{"dataset": "microscope photos of single blood and bone marrow cells", "weight_standardization": false, "blocks_per_level": 3, "upsampling": "pixel_shuffle", "init": "torch_default", "beta2": 0.99, "eps": 1e-08, "weight_decay": 0.2}
Rows from block 10 of a small image flow-matching model, named by matrix and row number. Rows with one number belong to one channel. Each number is 128 + 24 x the weight over its row's rms, rounded and kept within 0 to 255. All counts start at 0. Numbers have three digits each.
Before each channel's rows are labels from the 100 images, of 14848 (inputs lightly noised), where the channel reaches its highest value: "colour at peak" is the nearest of a few named colours to the mean colour under the peak. Only what is clearly more common there than usual is listed. The data: microscope photos of single blood and bone marrow cells. In brackets: how many of the 100, against the usual share in percent.
# convs0: first 3x3 conv (model.decb.0.0.convs.0.weight, 96x192x3x3, each kernel summed), inputs 0-63
# convs1: second 3x3 conv (model.decb.0.0.convs.1.weight, 96x96x3x3, transposed, each kernel summed), outputs 0-95

colour at peak: grey (48 vs 21.9)
convs0.27:129124106128130147123113118151094105137141125114103177154149153101141133096132140128127102135104170112136132116152123079148133113140141128116125180122095156157156138117108134145137113136115155
convs1.27:174112187146186158109121125173135126118119150126132145127126137117131147119132118154128063155097155133167100136093116118159138097091073103087152131140140138130151120121134130144117151147142109115107106115128121091146109129146110168148089119090117108159121135087160103116124128114083101135

colour at peak: white (82 vs 24.2)
convs0.31:143155140157042146131139135087144122132138114231099123134138095107155136107136129173143129106144159145124148105144108147133124118108122110117110138127120114129093117122127123141125125158130133
convs1.31:076109107142097134095119098127132117168116109165160119117168080127169121106144131110148090132104142118146132113132171093153108099124129119149112142153133146084147177154141096103129136095133153088198123111113115126129101141160162106147149141125133143180126125128145119123114147134166153131

colour at peak: grey (45 vs 21.9)
convs0.33:113127124141095130115130108202135109138100141132104107103136108109123113150137111133095144114126182110129132104142120138113123113105134123126130114105127124137143131129141136108123130157143132
convs1.33:114117107102152140112164110152146059125129147096133130169112173139107148125100137107112152124146130125126112145142130130089087146124139130139130103145126167076120118114149132117101126124137123160034151134139141135123114116103130128125151148156054181120129141135129157137103099129151141120

colour at peak: pink (47 vs 22)
convs0.3:125125159130139139065130136147135157094119110105136089088151123138107136111137132138154134135145168140103149129106117164133117134133121128167142113189114102132135124080161136136159162149129143
convs1.3:163115099078115139112091124150083150126086099073098116135142128132135161092121119134140177130122159166139127178149129136140159121108162127112111155133113133120118142122117129181109115119111136138137093146128097117149085104123079105115127138129163115173119094102128118159132079132155144104

colour at peak: grey (67 vs 21.9)
convs0.77:113114099128139145125085190089125147098124102155115144147110147100120113127150127113113124102059116108137119132133140080139127127105167119105164122114126138164123127116155117114115114089160144
convs1.77:148148178166084132119143115182104138120117090085132096134119138123160117136127088110163165123164164149108104126146068130124160130103116141142113128126152091113123153104142132145097114177163084173144164151154138143091143105112117147140144149143120128111137105147129146150126133119102146102

colour at peak: grey (46 vs 21.9)
convs0.54:136155153117146117116168102138152079106077111105130112133135105148185173080139144184091163123124132140143133126133109138107118130128111101146125139112094155087131126099123144085144098091086116
convs1.54:156131104132070143149161121131100107123118142136132127107140121141120173096155083135159114087092123113163154103148115124092130068124136130134093134089104093124185130112150134142150177124143122124092114120108112122128134136117119126161110151150125145117156149125098119172158088085126083129

colour at peak: blue (33 vs 10.4)
convs0.7:133159160158127106087169119141129137145127110130139161144111141133172082133156083135112163122107115115105166086171126168106111154147119124059099144102108122159127124153115118106157135107156133
convs1.7:158118120091133147140120108145117145147137123106140130139099131114108132084120093106107147097170193193137140127122120160131100134117118143176110132075091089134066161128126129141142140132129109129118164148143169118112142132104136129162146116175143149136147137161094103114138100123104112091

colour at peak: grey (61 vs 21.9)
convs0.26:146112109136098118126115187126131146121132111117117161154110131112124149095115119144069131163173182122142106108130121084119113162154155087094094123056099145121136150123098140129101109105181130
convs1.26:134157157133134122164113107166116090130129122104127179125129110135128113096119128089092123174124145124104146134111141118123138068127172126110151147116159138168057145139135122150128168117089157163142084147123116155106129126169109109133138101153147116125132134157127138125147153147080136181

colour at peak: purple (79 vs 19.2)
convs0.85:145149110116105108144125109145132135128127135109146177219128120115152121162142139173112133109104170136147125120147127171165157151103131139130189168119139144138124122137149132127158125114102136
convs1.85:132117142162116112096123145136130154122128103136146150134136159140095125120158127115155149163156144136144101134094164113109123191118149145111117121134122154138128211132107121153132087134118157182100126110132097153132099145070107143087095131163101147150115128140141157163135146149110084126

colour at peak: purple (96 vs 19.2)
convs0.22:129128117104107121166033109110097150132106146158120121138087113127127138135130147110104136145123101163145130159116112061134134122131150163165140110132121145144087150148138146135157114131106121
convs1.22:119148168118147104144129111141118105124125094080149138171066116102143121119102138148147099123148181127083153146106134151093133136122148110148122117135144101170096147162111097105137097110100122163130182128108087141111140098131183131149137087126124119119136152166095139135156140121111114149

colour at peak: black (49 vs 1.6); purple (49 vs 19.2)
convs0.23:091116094228145118162129116141145121127114081147122118108110125120104127151119119141094132119127121158133123104123157115125129103152157206077130103067116152146159151110109124138117138116171103
convs1.23:129145111129135115114134135150117121129131128159151156127123123148143135128142135141090169123060149142125136122084159149135129135102140104122116147087091148154141183076116132133141076130157129146133107132148096145149103122083054121115133150189125166110138112141121110140130135119134182156

colour at peak: pink (58 vs 22)
convs0.83:125099102146073155102086145085124116128133120186101142127163123116145141125138138155163119142143116128149132112147091159116125116135131095115114167136117137114087153122112152159137118133137134
convs1.83:115160120150124149121129079149089193133114110113122138127145147128082141090178132160118119149112117103148152094129155127124148120187092133112127156118144119153146102097155165140102151170123129130132128193096145149177150142136104141144146134142097107122154136126149147163124144123135098149

colour at peak: blue (50 vs 10.4)
convs0.28:129122112154176143143098157168152134105120130074128123153115121117098102138137137094131147137120186101133091144097117111116111122118154122134132129127144114116102097120134104107112112117120138
convs1.28:082105129124128141132091144148146133133122123119135120146125133103127100125137094104193113091150149098108091160141178116144119118129115123087114150132129137116141143129079120086069090107098095103122134110127091140122111114181104103143096101110097120150113116122142086101092098116146098117

colour at peak: purple (68 vs 19.2)
convs0.40:159120131104073116100146111101176102113146145156123171157149127140117195094126131075120152112153103116141128130094121096133153116138159135132100083108132132145154137127121144129111097123150084
convs1.40:117169122089133119138181137121091129093132133125101161119123085130132158123145131171089141132126086128141166127115098154103119089164123152119115103111134124154121061126159133124144119171142073133115128160097129094126156148090134114111157153097123114120163114135081107154162132145118136131

colour at peak: blue (33 vs 10.4)
convs0.15:139133181134134133065177127131133133105127095167121156121106138137121180098101130134125128136096122110096122097120142158107132156136119105055134134122044113125129122096221112128146124148088129
convs1.15:122123143116090129102108158109091131116119118092145091122114172137142134141115116106100141125173156196122124138112161128134120153109142125185128100102091123142063119152101125166132145133136133121119191111123128103203141136106091125093145133136142148132122088134139118118124112103115133126

colour at peak: purple (79 vs 19.2)
convs0.88:168154152126117146114165137132125157163120127116119105104163151136111115146121142123130111134098161163111135102106099132120121116096141115101105125102102136151153125077115158131140128103143147
convs1.88:127141140118176149133128109166093166135068145123151107153094151148129174098144144122111157096088141137108103166133130152129119169105131086103175139094102077123120123130119144087130128126144134161107119156130108109138185137125085112101147146137097147123112091133138160109113120134142142140

colour at peak: purple (48 vs 19.2)
convs0.58:156119101146097133068081139124125106123120134156095119107131154086134115126100144103144125137123155102126117152154120141135126090127147137104130143079217143124160112126119147141143086143098139
convs1.58:079106088108141119096121119116084156127129130115077107150113111150108128187133134088140136139108080099153123150145082128096131100135134114107127124114166128121143124117142119098107134131094080163103119083115105129110126090130107166108132133120158134175159115149150163158131101110157137101

colour at peak: grey (53 vs 21.9)
convs0.17:103132149110112131127149136108121184135135132186131152161100113130157172136121138147150105097186120141106152103126135145120107135143092127058139115040108121167128133109096134141054112112166113
convs1.17:179109131136129135128108078112131103130111125149093128139128135116088149096117099137130138137079118157156163126098153138114085130138155157082150118096082148126121150129113143128156125133131178117135086111116125154095139122114107151198113148139127148144190122131102162132117099131095112101

colour at peak: grey (58 vs 21.9)
convs0.47:108125169123100150112142126134189075148119128117121125106119110116112118102124124109111162126076143118099117137095122095124147107112137129159119099105054077133109091122168114120158179117097158
convs1.47:135146117093112123161120190114097138156156128106133160148110128137106131137146151129094157096162147150152148127126141122087120098168157132143147135040128122155111161141118104159169103139109183145125177123104157146150145134109136113111139125123125133114158162133110118123153129159126162146

colour at peak: purple (40 vs 19.2)
convs0.76:132112107138134151113113154147133152139102120236148132077155132138113132131131149164143115172130136134132101131103089104133113134121149112139094146136150146120095151127137126148152110115120167
convs1.76:105140137133125126122121132149135111125142165110096099151091116146132133188118108141146097128127103118121097151148148142088157116126125129120156096110128095106105124120108144087132111120134094092162135162089111086090125122107132146161096104158156145087115119129126154119119039093130170130

colour at peak: grey (47 vs 21.9)
convs0.25:078114140109147106141097114079123114109128096196131134120150106127102122169108113152153130144170056112145110118145122156137129079127150158099080131090104121117103103162086104134141107090118153
convs1.25:147120126130151160158162133062141132141110095164115157098150155130118140097148111103104140159140100131131129155100131119128138091127167136120182139092141155171143118130105142141150137165126142118098136112122086142134123056133099121124121171146135107100141120108123147132094190119127116165

colour at peak: white (57 vs 24.2)
convs0.92:090144157141087153140170138158127120172128131098085126140138117129128137095145129158148133116119146160100147157154132091113136122114115108142155093084124129139139144115173121128144116104095115
convs1.92:187143120150129136119139106130182134098105146094137159132144108119159150110106139118161118143135083149085147137118170124147108098109105126100131160111069156168154167115134151115150191111124168121163099120142114119120129136135123122163162120144120110155144107133107104143123080119107138110

colour at peak: blue (61 vs 10.4)
convs0.41:112118111092113118112129119120128142109151146078118136143166147126127124147138089111116092110094136106095077092124123092108114101096121128134130138139054139127151111111084138171126130120143098
convs1.41:148110164147126114110113152101124151115108143137114131124080113156137107091107096121119131144109137141143143147115125121191192126108127158123136088160131154116099065095131138138146118145162145109141202123128127117108111142160129106152146130116158165104174143136120167116140090112148137148

colour at peak: white (71 vs 24.2)
convs0.48:111116103156190124152102169142107101106123129090129103117127135135114114182127134135161158116126148102138105141148149166122127143123139127128136173111136129128126116109154130134137107139131140
convs1.48:146101152181118106155139111127120163153117122123180129120133107105106128134142121108147139147110121140140107147106080122156123132104113100179134122154117103074132125137121140126129133118114126109121110168135164124142142130155123135112114132132123090104040141091194161089115113131170130161

colour at peak: purple (60 vs 19.2)
convs0.67:154146126116147096246105137149156119122118129172118146127112125111118083139129128122129146119130099123144113189109122027124142108129132124140116103102098140161094134225138098096144122141114133
convs1.67:097128165151086143152145153182126112119165108149040157130106131098121144149134119120141124107121142082073069106133120148126131157139124077150131135132149119167104117157141130114132149082132110135169132133139135124109145113152148132166114124132135140124071128158134111132131141111141128126

colour at peak: black (33 vs 1.6)
convs0.1:102129153146127126083133118129119132117130114152107112119144170124135179011164134139136123121113139134117112125146110200131147092129108151212097141181119126141158111103175111123120133133125144
convs1.1:092131122154132119100091092129114169140117133104155088130105133121126140170141100109102145154139135123133138157166135124141140185123126131133080091124148099097155105090118116163104141173152056135107139123161121102113124105126103141062134120120146105111111113109119102099101121135131094128

colour at peak: white (86 vs 24.2)
convs0.16:147132191126123145112145103092141116119132083189136141158122139134126126140150115143122116109078133120114119106155123119135111083109106154116149158122107135120106137130144129126110153161142104
convs1.16:111111094110088118075106116156146133111123108109074096073161139117091097142117174079159125160178116152126131092121139148113153103138163132133096112146148111081128117114172167116134138135113123141096143113144159117135127117136165133145100124160171133147127138160137149123123120125119144149

colour at peak: purple (61 vs 19.2); blue (39 vs 10.4)
convs0.30:113135125127167102102099127122111128130087137084153114111128155160087105190120147075127147128119111125137137132144160206112113122123141074122109150123143120102203110093133074112118133103121136
convs1.30:078129137103118114136131106118153136156111118127113157118110096164090165135136143123084075126101140145157152138078085136089137100131139143125128084168117072174128093137129132135129141142115103125097106131116097099129122144154147123139167146109136085119131132171120103138143144091122142077

colour at peak: blue (56 vs 10.4); black (25 vs 1.6)
convs0.69:130112154110130134045119140124131084154139126119161134118150132101112123092144154133125116140148129127134129108109110164155139081136130109082091127171206130100111176104113151157104140159101113
convs1.69:165142078122148091111129136118124151096135121112105122131118117140156119095135139139140125114107094162173148145133131129090146099116144161072157156110130171150107157110118158094117113123110129127141075127147051113131094119138124144125098107126116076116128131088160105174135101121131117145

colour at peak: purple (41 vs 19.2); blue (30 vs 10.4)
convs0.73:154147140127150163092116145124131138102093132150108132136087135134117073122151127126124114129110124112118092164133140100143143098115132113152107112182124128145075120105127108120131147179136149
convs1.73:155142137124137146110105173067143103107095119114137136127142091118156079117163127129107081084177084136117137143120118106086151112095127125128116134173117153112135150126140144135076144147110125101121134142121105139123091112101152135150128153174121130102120106143122087093144172120098126161

colour at peak: white (87 vs 24.2)
convs0.52:143115131151134148161123156110139103114132107144117114072141122123125130144110141126145140132144102106140099122140097068125136114107123118089131124048110130144096140116110120156135115156115110
convs1.52:170117127137149140107127100186160076102118173107122140155099133108083139129155129113115158149115151141158105103129135096099147168112131101145129199118149127113136136102133157148107146142095100165173118156131121141131137122192124155125124098127142098131110145123150148136116146141136087124

colour at peak: blue (52 vs 10.4)
convs0.5:120105121100137099138117120136109101103109108185098161148112128108155122126115090127122092078108126124105135113162108142067078096123104143107113144165100110066089110133098145120109141131120138
convs1.5:129096162097154124127118147133165107135151063115152167151136090121160162117104156095122190132113111118138122145080155137133134128112096134117119142145083152109126109163130129110137087133145118114126147122144146101134094132126158140184092134104157118158120127110121138106135107142159162183

colour at peak: white (70 vs 24.2)
convs0.35:128143122119073150116114112169126129123102107229115172119125106103129156103126134128120118151116141138132100138163102157141128129121124138150143192152137118130096156123141162135111103143144122
convs1.35:146105156174136124156063153109138169145124125076143098125108184155129102117156140122157120134157165138131126141142161113157131163096113123121148152166145151110143142100102160120107140102143174130153180161155143148134096109140116130133131154153111154131073132117147160115124122113142137131

colour at peak: white (71 vs 24.2)
convs0.70:134102102117152140128096154155098131113126135148116120140152127111118123160115128079155103139148157142137146126105126091125110067119122140062093122107137123104122067119073146126126120150120127
convs1.70:148098134137074076152097093124156130134158101137125153121113165086109117105143109129166122157104098106135147171113115113141150105139126108105149125141160109074132172148099102102107140103096141106142069132098103144125099117153132122092132104129158127130145137119126158114113108152094090147

colour at peak: pink (46 vs 22)
convs0.75:126124101144111105118110110124157180123086118188113134131110157138088122075125109079102111154094119097148102120134093096094126169081124130155149134112119137192086129137199128152121132130177138
convs1.75:104135114111162128172126135122119124122147138085167106125096108134117136165116172128114119159132151121097115129177106102110127163184158113135162125124145085117102135100148133194107111134066058110143120109154157146148136118125148127113109106161110155112154145141116118134103105128127138124

colour at peak: purple (46 vs 19.2)
convs0.62:144123122134142133134111185156094110142132151145101137147139147144127165129119120149114112137133137089126119116142113148135131112114136145140119172127117108136120143138144120134124140114135116
convs1.62:162133134166146137163100116076126153137135151133111133143177157096100111149070094100134155105107137123137106107115143161167124191125152094162169156118135125132106115142114094132126135096117144141097100105139090120106149118158137118163112111133114113176102132169113093101123134129123130135

colour at peak: purple (79 vs 19.2)
convs0.8:134137147122114100114113096113123144099131160146156148142108149161107126126111127112108124124162073141150121124118130173146154126120128146071126108102129159159121088147158141118167104132105128
convs1.8:103190131144124140139175130126111126111163161152107153120124126144127162136155129142087122119111132131149162129094072132089134085163118177113106086128135141175136134140183139126132119163153101148109129164116129109134157180099111124114164140099117133123156126137109106143162161133102127125

colour at peak: grey (89 vs 21.9)
convs0.60:119140111142133135129143182161116105155126134101121087088139145145093116130120083159109106127115160092113116148115102112120126122123135097127097101088112111123134118132105128152136133150134148
convs1.60:099119125120113132149079135135141181123176117049145125096117126131108177139093111102159170130122128171127124103093109175153130137095113137126136122105128120127100162146126120105110134151123118172162162135122164149133111134124160149122133120149156146190139116126159119127106134157117101117

colour at peak: black (92 vs 1.6)
convs0.13:161132120121160131125089156148160135141123147139132144146096138133107095134149123083156135131087098134119127142152130041104124115106136097125110122107117107134057096103160091126148137120127137
convs1.13:136124123160072150212129095125129107142131087164124087081131105152109124127101119143130107158105116137114110100134108130172111094179099119139116132126136095112141123121115135112144150127125162065136127161102151113117146131153145095139106105115119109086112128122106129124080149122121106150

colour at peak: black (68 vs 1.6)
convs0.80:122139123176130131127098121166122084113093127165130101097136123146108122146122120145134117128139119103129113109104124165163146132140138134111130101155124164133087138099085132120144156150118155
convs1.80:141097143109141119175140151106100165125130088127116092174140110093139114119126128132170116133124166092136134150102134103129091142134153136150139163182122147135159131142103070112152066128099175139116133088116132161126096105134143136130130116142096118171149121142130171107102156131140150112

colour at peak: black (80 vs 1.6)
convs0.56:143128126159125136117127113172115097128150128084141134164161128142150110169086152148117124124138143108145115085136144083130111103126144140058113152063083153117162115134101103144130147097132123
convs1.56:130152139078110131152126103132146166117098113177116160116195168148156129122110138099135145099127151115095092130177132127138135096092156100117114125122111129109112150129109106101165121069123157187149096096107111081135135136117122146126122140150109118088135131130129141131152085136123151137

colour at peak: white (74 vs 24.2)
convs0.55:103146129108112119127130115165132140126114114046147121130114134119100093141116106113117121137107132094118120150101156092123122126124118138121137119124140146121137105101129124113124159131138127
convs1.55:142113149088094137132127147119126021097121135121103122103093130112124154158173153115157092146124131123127121155160109108157143132078141123109151133127142121147150147113139147145187131080124148097126121107131106140127105142159120089139150097132160119123120140166145134114140096116119104102

colour at peak: grey (50 vs 21.9)
convs0.2:141127122117092145117110155142138105115128115062108126171122116113102141172126158112138125112120163140132120121152112115121111103114143125096197103100093108122120105116114117119109094125142104
convs1.2:111112129130095113162156134097119127119120149225145121114154103096123111114142126135151094155143106110128140090130113156176147115200131133127121100118167144111150117123162111127115148150160120117125143149100123136149110129114117095132126185125135130104102127116109098114108182100101100118

colour at peak: purple (81 vs 19.2)
convs0.49:135103138143129140120137150124114090134110154084144134148160135141121132143110127124127157100122116113128116096138149116132147131113137144041127159071100137159172138100086145145149130114137114
convs1.49:116146123105124156132169099132136141129138153163118144132136087130105137114171111166096117104091099092142105083089093116111089081181123155133146137090140131151143102132149133114141098201142118143117115136148154127134133134086148153165115150107110149142155125140150095156125116131150154106

colour at peak: grey (66 vs 21.9)
convs0.63:123144125125109131137124135127100161132156115111092154071137122105133133079128116116100152126167155133136123096136147149116146113128130079090128104106087139129146101120112132124117089124128112
convs1.63:165132114105136173160176065120151107116109126160130144127128126108149126107118100155137133142108089141116131120154139129137084135188123145063111137129157149154106122110130161100148147130140142107123060142096133119091140151143113133129100156139115143131161120130105118143098093133117094085

colour at peak: blue (57 vs 10.4); purple (42 vs 19.2)
convs0.34:147127122128091152097116120143129136136116153118139125100101150132126103152141125115129121138131110128105126150139128132117120107116133124139094169122128117130162141091151120131128152134127150
convs1.34:137114111133131114141101140129152113154160142167120103132148181086130130069150129135187134154140155119149125117144150166134172076142126121112147144103136123086131117054145145147163118111114132091113088132139129144111140110139151119176109106121113093108131114092130114100124098106158138145

colour at peak: white (75 vs 24.2)
convs0.29:100118094115125131133090127147118100125097154071118098210102106112106102157140101124077123131116115099121108120107131126133129102130155148105193104113112137135091118118121122086135116119138173
convs1.29:129106128146110099105088125103090133116160172112114131188172176146127101165155153139111117137155127115151112147156112141144199142133138117137152167159133122128137125127113148146104082141120117089152141111132143128136148105142110141126068142125171102112107125151101112131108133097091093122

colour at peak: purple (83 vs 19.2)
convs0.87:127122126098115130193050166148167120111125107131109133115126132122096175095120108063121107157121112143139115164116105106170149073142167140102113087118172142145176200142142169122143136141139142
convs1.87:061139138126120096159092120112093161105140124117155166126116156129107113136086138133112112138125115114144138155116127129134123118121110157085146073174172139154142097145158105137133184157109099122121115149148081079136138136142124137121162136149131136141142131138144151176161124089111145165

colour at peak: purple (64 vs 19.2)
convs0.43:140134155142183113107161120119131119121116157101104104110109142152095160162112153166143146122132113111112107097134149124116128116150121173121102150128090093115150135134174144110123141123090132
convs1.43:166154104132104181155095133115119140110149122113154140095079124149131163146124152091126098096140132188079106121120149132121157109111155141173114114103099086093090137101160127118123103131090111141153159123108145131190120113119163121105142120160136146125096146132135121133091126145137128120

colour at peak: white (60 vs 24.2)
convs0.74:137128129140149125134131119102128125121120110225135151096118117117103134111125130145138133112106080122121131088126099113130140121096124136116091129140121133127105116111097127114126125131108134
convs1.74:108127117121124120148115112139144111156120111097153106106115156149111125143106081124197120095133161092123118119123162122139130081128159126134154143162176122145129148092135110143122073107114173130158118115139149119097134151145140126132095099144169149175144130149155134147105103084181137159

colour at peak: pink (46 vs 22)
convs0.94:142107106148171161169100163134127078134126122114124099128120145119127140121135162110128139115099120140131113142132130098146127114128141108117136106093102122143171125107137130108122145113118097
convs1.94:167134152098136141122074180110141110114142143154164161113119141148142145161184147160157149094136093088136140124143095144149162105129104144153152161095159095110157132142148104122140133125135162119125130105141197116166122155150143141118121110150127155148102132113148122097126161159147117133

colour at peak: purple (52 vs 19.2)
convs0.11:162122145133104140134093078152158202060114116140093113126119160150124112084152133123104142134116123140148115090107078154115129113124128111058138104059130151122166113119090133138150184138131149
convs1.11:143137143119136109104132101104112122130141141103104107144104130135159113092106109151160126157098092158161136135118093130158132169103113134090147103131147158143168109093142133130096161135161082138115047120158090131085136132095083137158153154156131123130141113143135101141135122138109121084

colour at peak: black (97 vs 1.6)
convs0.45:126146112170151116139150142128114143129112119172120102109129136139084119219109123176138109136132095120147113098114136207102102152104123142137112077158130135122114089155135096079127135140147133
convs1.45:150133102124137120114093105116133123100136123133119118128125156114141138137114101105142150136116119151173150128174102147107103108105124163127105118124042133148095150104103137126108108116118085135130121119113100144112123147065085146088136114145133137133141121116111146144149051110113131059

colour at peak: grey (52 vs 21.9)
convs0.89:132128137120104121140153083128120148133130125147124131115126122100160124133140130137119130141128133127136120132073134100137142163156138130134085117148145157150149121124141148103150143143122129
convs1.89:140125120117081129181149137102139159157137127226078112100140124113077143127122117124147110151091102110119146101091139162145133103193137136140152122092143122146127134104136117106130123131136172108114133126120110137132148137137112089132128127110144140101127116108102110125092130119133067131

colour at peak: white (75 vs 24.2)
convs0.78:132133112129118133149125131141111069102126117084107122137163122140143119157129133133121115115118172130135147080136121139134114110130117112082159122142094122113107117134068129107119123138147127
convs1.78:157112169119144166177137131111116102126169159129108152152145154147101085169111111109176139093144091119096143120093122106096135111120083098115156200151106128110111116101118125116142130124115083117137121108096141126093146154156160144132098123134113120163143093136101137114109137116131120153

colour at peak: black (93 vs 1.6)
convs0.65:119122131162116150127130133124113117127132127152107131132152119101123143137116113133100133105149138092125130137161119143150137120123141105137139128153118115157149107153120113107114104135143113
convs1.65:125116116051117106132122139119194122108099094120132167154114101137136119131125168141126118128166135155122160122110137129144115181095141098115121147162102135121115104127119151134183143097111107134166165125176157156117087115142144143115143169112158137097085125146100121121120116139101133119

colour at peak: purple (74 vs 19.2)
convs0.50:125145129143163128112126132130116089148138107109155127125166142158148127129107143115135122130123150117116156125115111194155139125142109127105148147102111121122135138130118142132147138134123129
convs1.50:128087132119106114107135113121119094124125109135084117137094157134141132132145147093103112139109178127109081130186112107169117139090128146115119168150125167086127156146117118134106132125117163137115138139143144146189096138132100115108095112138121184103102146107164137103114123077128155093

colour at peak: white (66 vs 24.2)
convs0.53:136161120137124128088154159122097162135155110117122137085148133128115103189154131146127123122153136141172115103093131169122120120117138115099113171171116156106143143119099129157145101136121142
convs1.53:179126096111145163170150107110131113146132138126122127133126088163144122089129143161118134119125123164125145130138152117135100108139120129060163157128090127145109145113117181130128109133100136140119066129082107158113114149097165118121109116175128122140170118164118114126129092137070146107

colour at peak: pink (68 vs 22)
convs0.72:115130122128176101124118137139133141129109114008135151173130135119126116143136121126130113150118119106128118142119169113104120146123161148143182147122133130126148128140115151106118104131131119
convs1.72:133087125088137120100130145139162164123143168128148105115142095119104155143100114108117150149130132078131098112129137125120136160137107093134119099131144162075158128151136116120137109107173140116123115091133129117099152109120159124120076095128172124124114096103101092088102061138148166117

colour at peak: purple (60 vs 19.2)
convs0.0:140092100133098139125064142124130129132105153154109132111103151117130145052132127146123104102112177128156145175163089090137154063120124140155143123065171171131080082138089148136126141139160128
convs1.0:180127103104129154164125144120147143144148127086187117124098142133131130134134115133136120023146198140134133116153128126096126128151156097152124132124103076120125134119140109138121074122124115116106167108122116134120137121131164134146122113157126144090126154137132126143116098148172108140

colour at peak: grey (69 vs 21.9)
convs0.39:124120161129159132095148157128157106084133117092115134124135109113122197060118091145109128141178117122128122082075106173138145122122119134110146106102113139130154109111129139125120117141113143
convs1.39:132119120118078129183167163121171160127153118179102121100138120129109181150126133157131123140117103130123158102134147155158128120160133184151125124108118108165125124124141146094140127138134163094122157142113107130146147151114102102115133145134151129097134152084096150151127134101145113051

colour at peak: black (25 vs 1.6)
convs0.24:130132105121136126138104136119141145119139127151132126130107129153098111130111132077102114117108148115118138124157092125133110104114112112136200134133115132128121131107133116131117116137147102
convs1.24:113098133119093094177152156089098106142122122178086089103142138108102116118144094110122120122122106141118152120082168130167075085114137192148161119147120150115117124158155123121134111132129096117116147115118117133091143146126122142136149096079146137139112107112087133109115118093109098127

colour at peak: black (54 vs 1.6)
convs0.82:114117156128148104095115145131132116084113122091130122129097127124116095129147126102161147122119084131126131116120100164115129105102131109130126071142134147119113116095129122120134121120134140
convs1.82:147100136112114114145139173150122195163114108117123116145120079136087149127152123123131072149142109084139119114120151104118119142085129095099103138137118134120130113119097116171124074122099175141076145121164130114130089107125128121138141118128107125125089118143147125133114103139154063152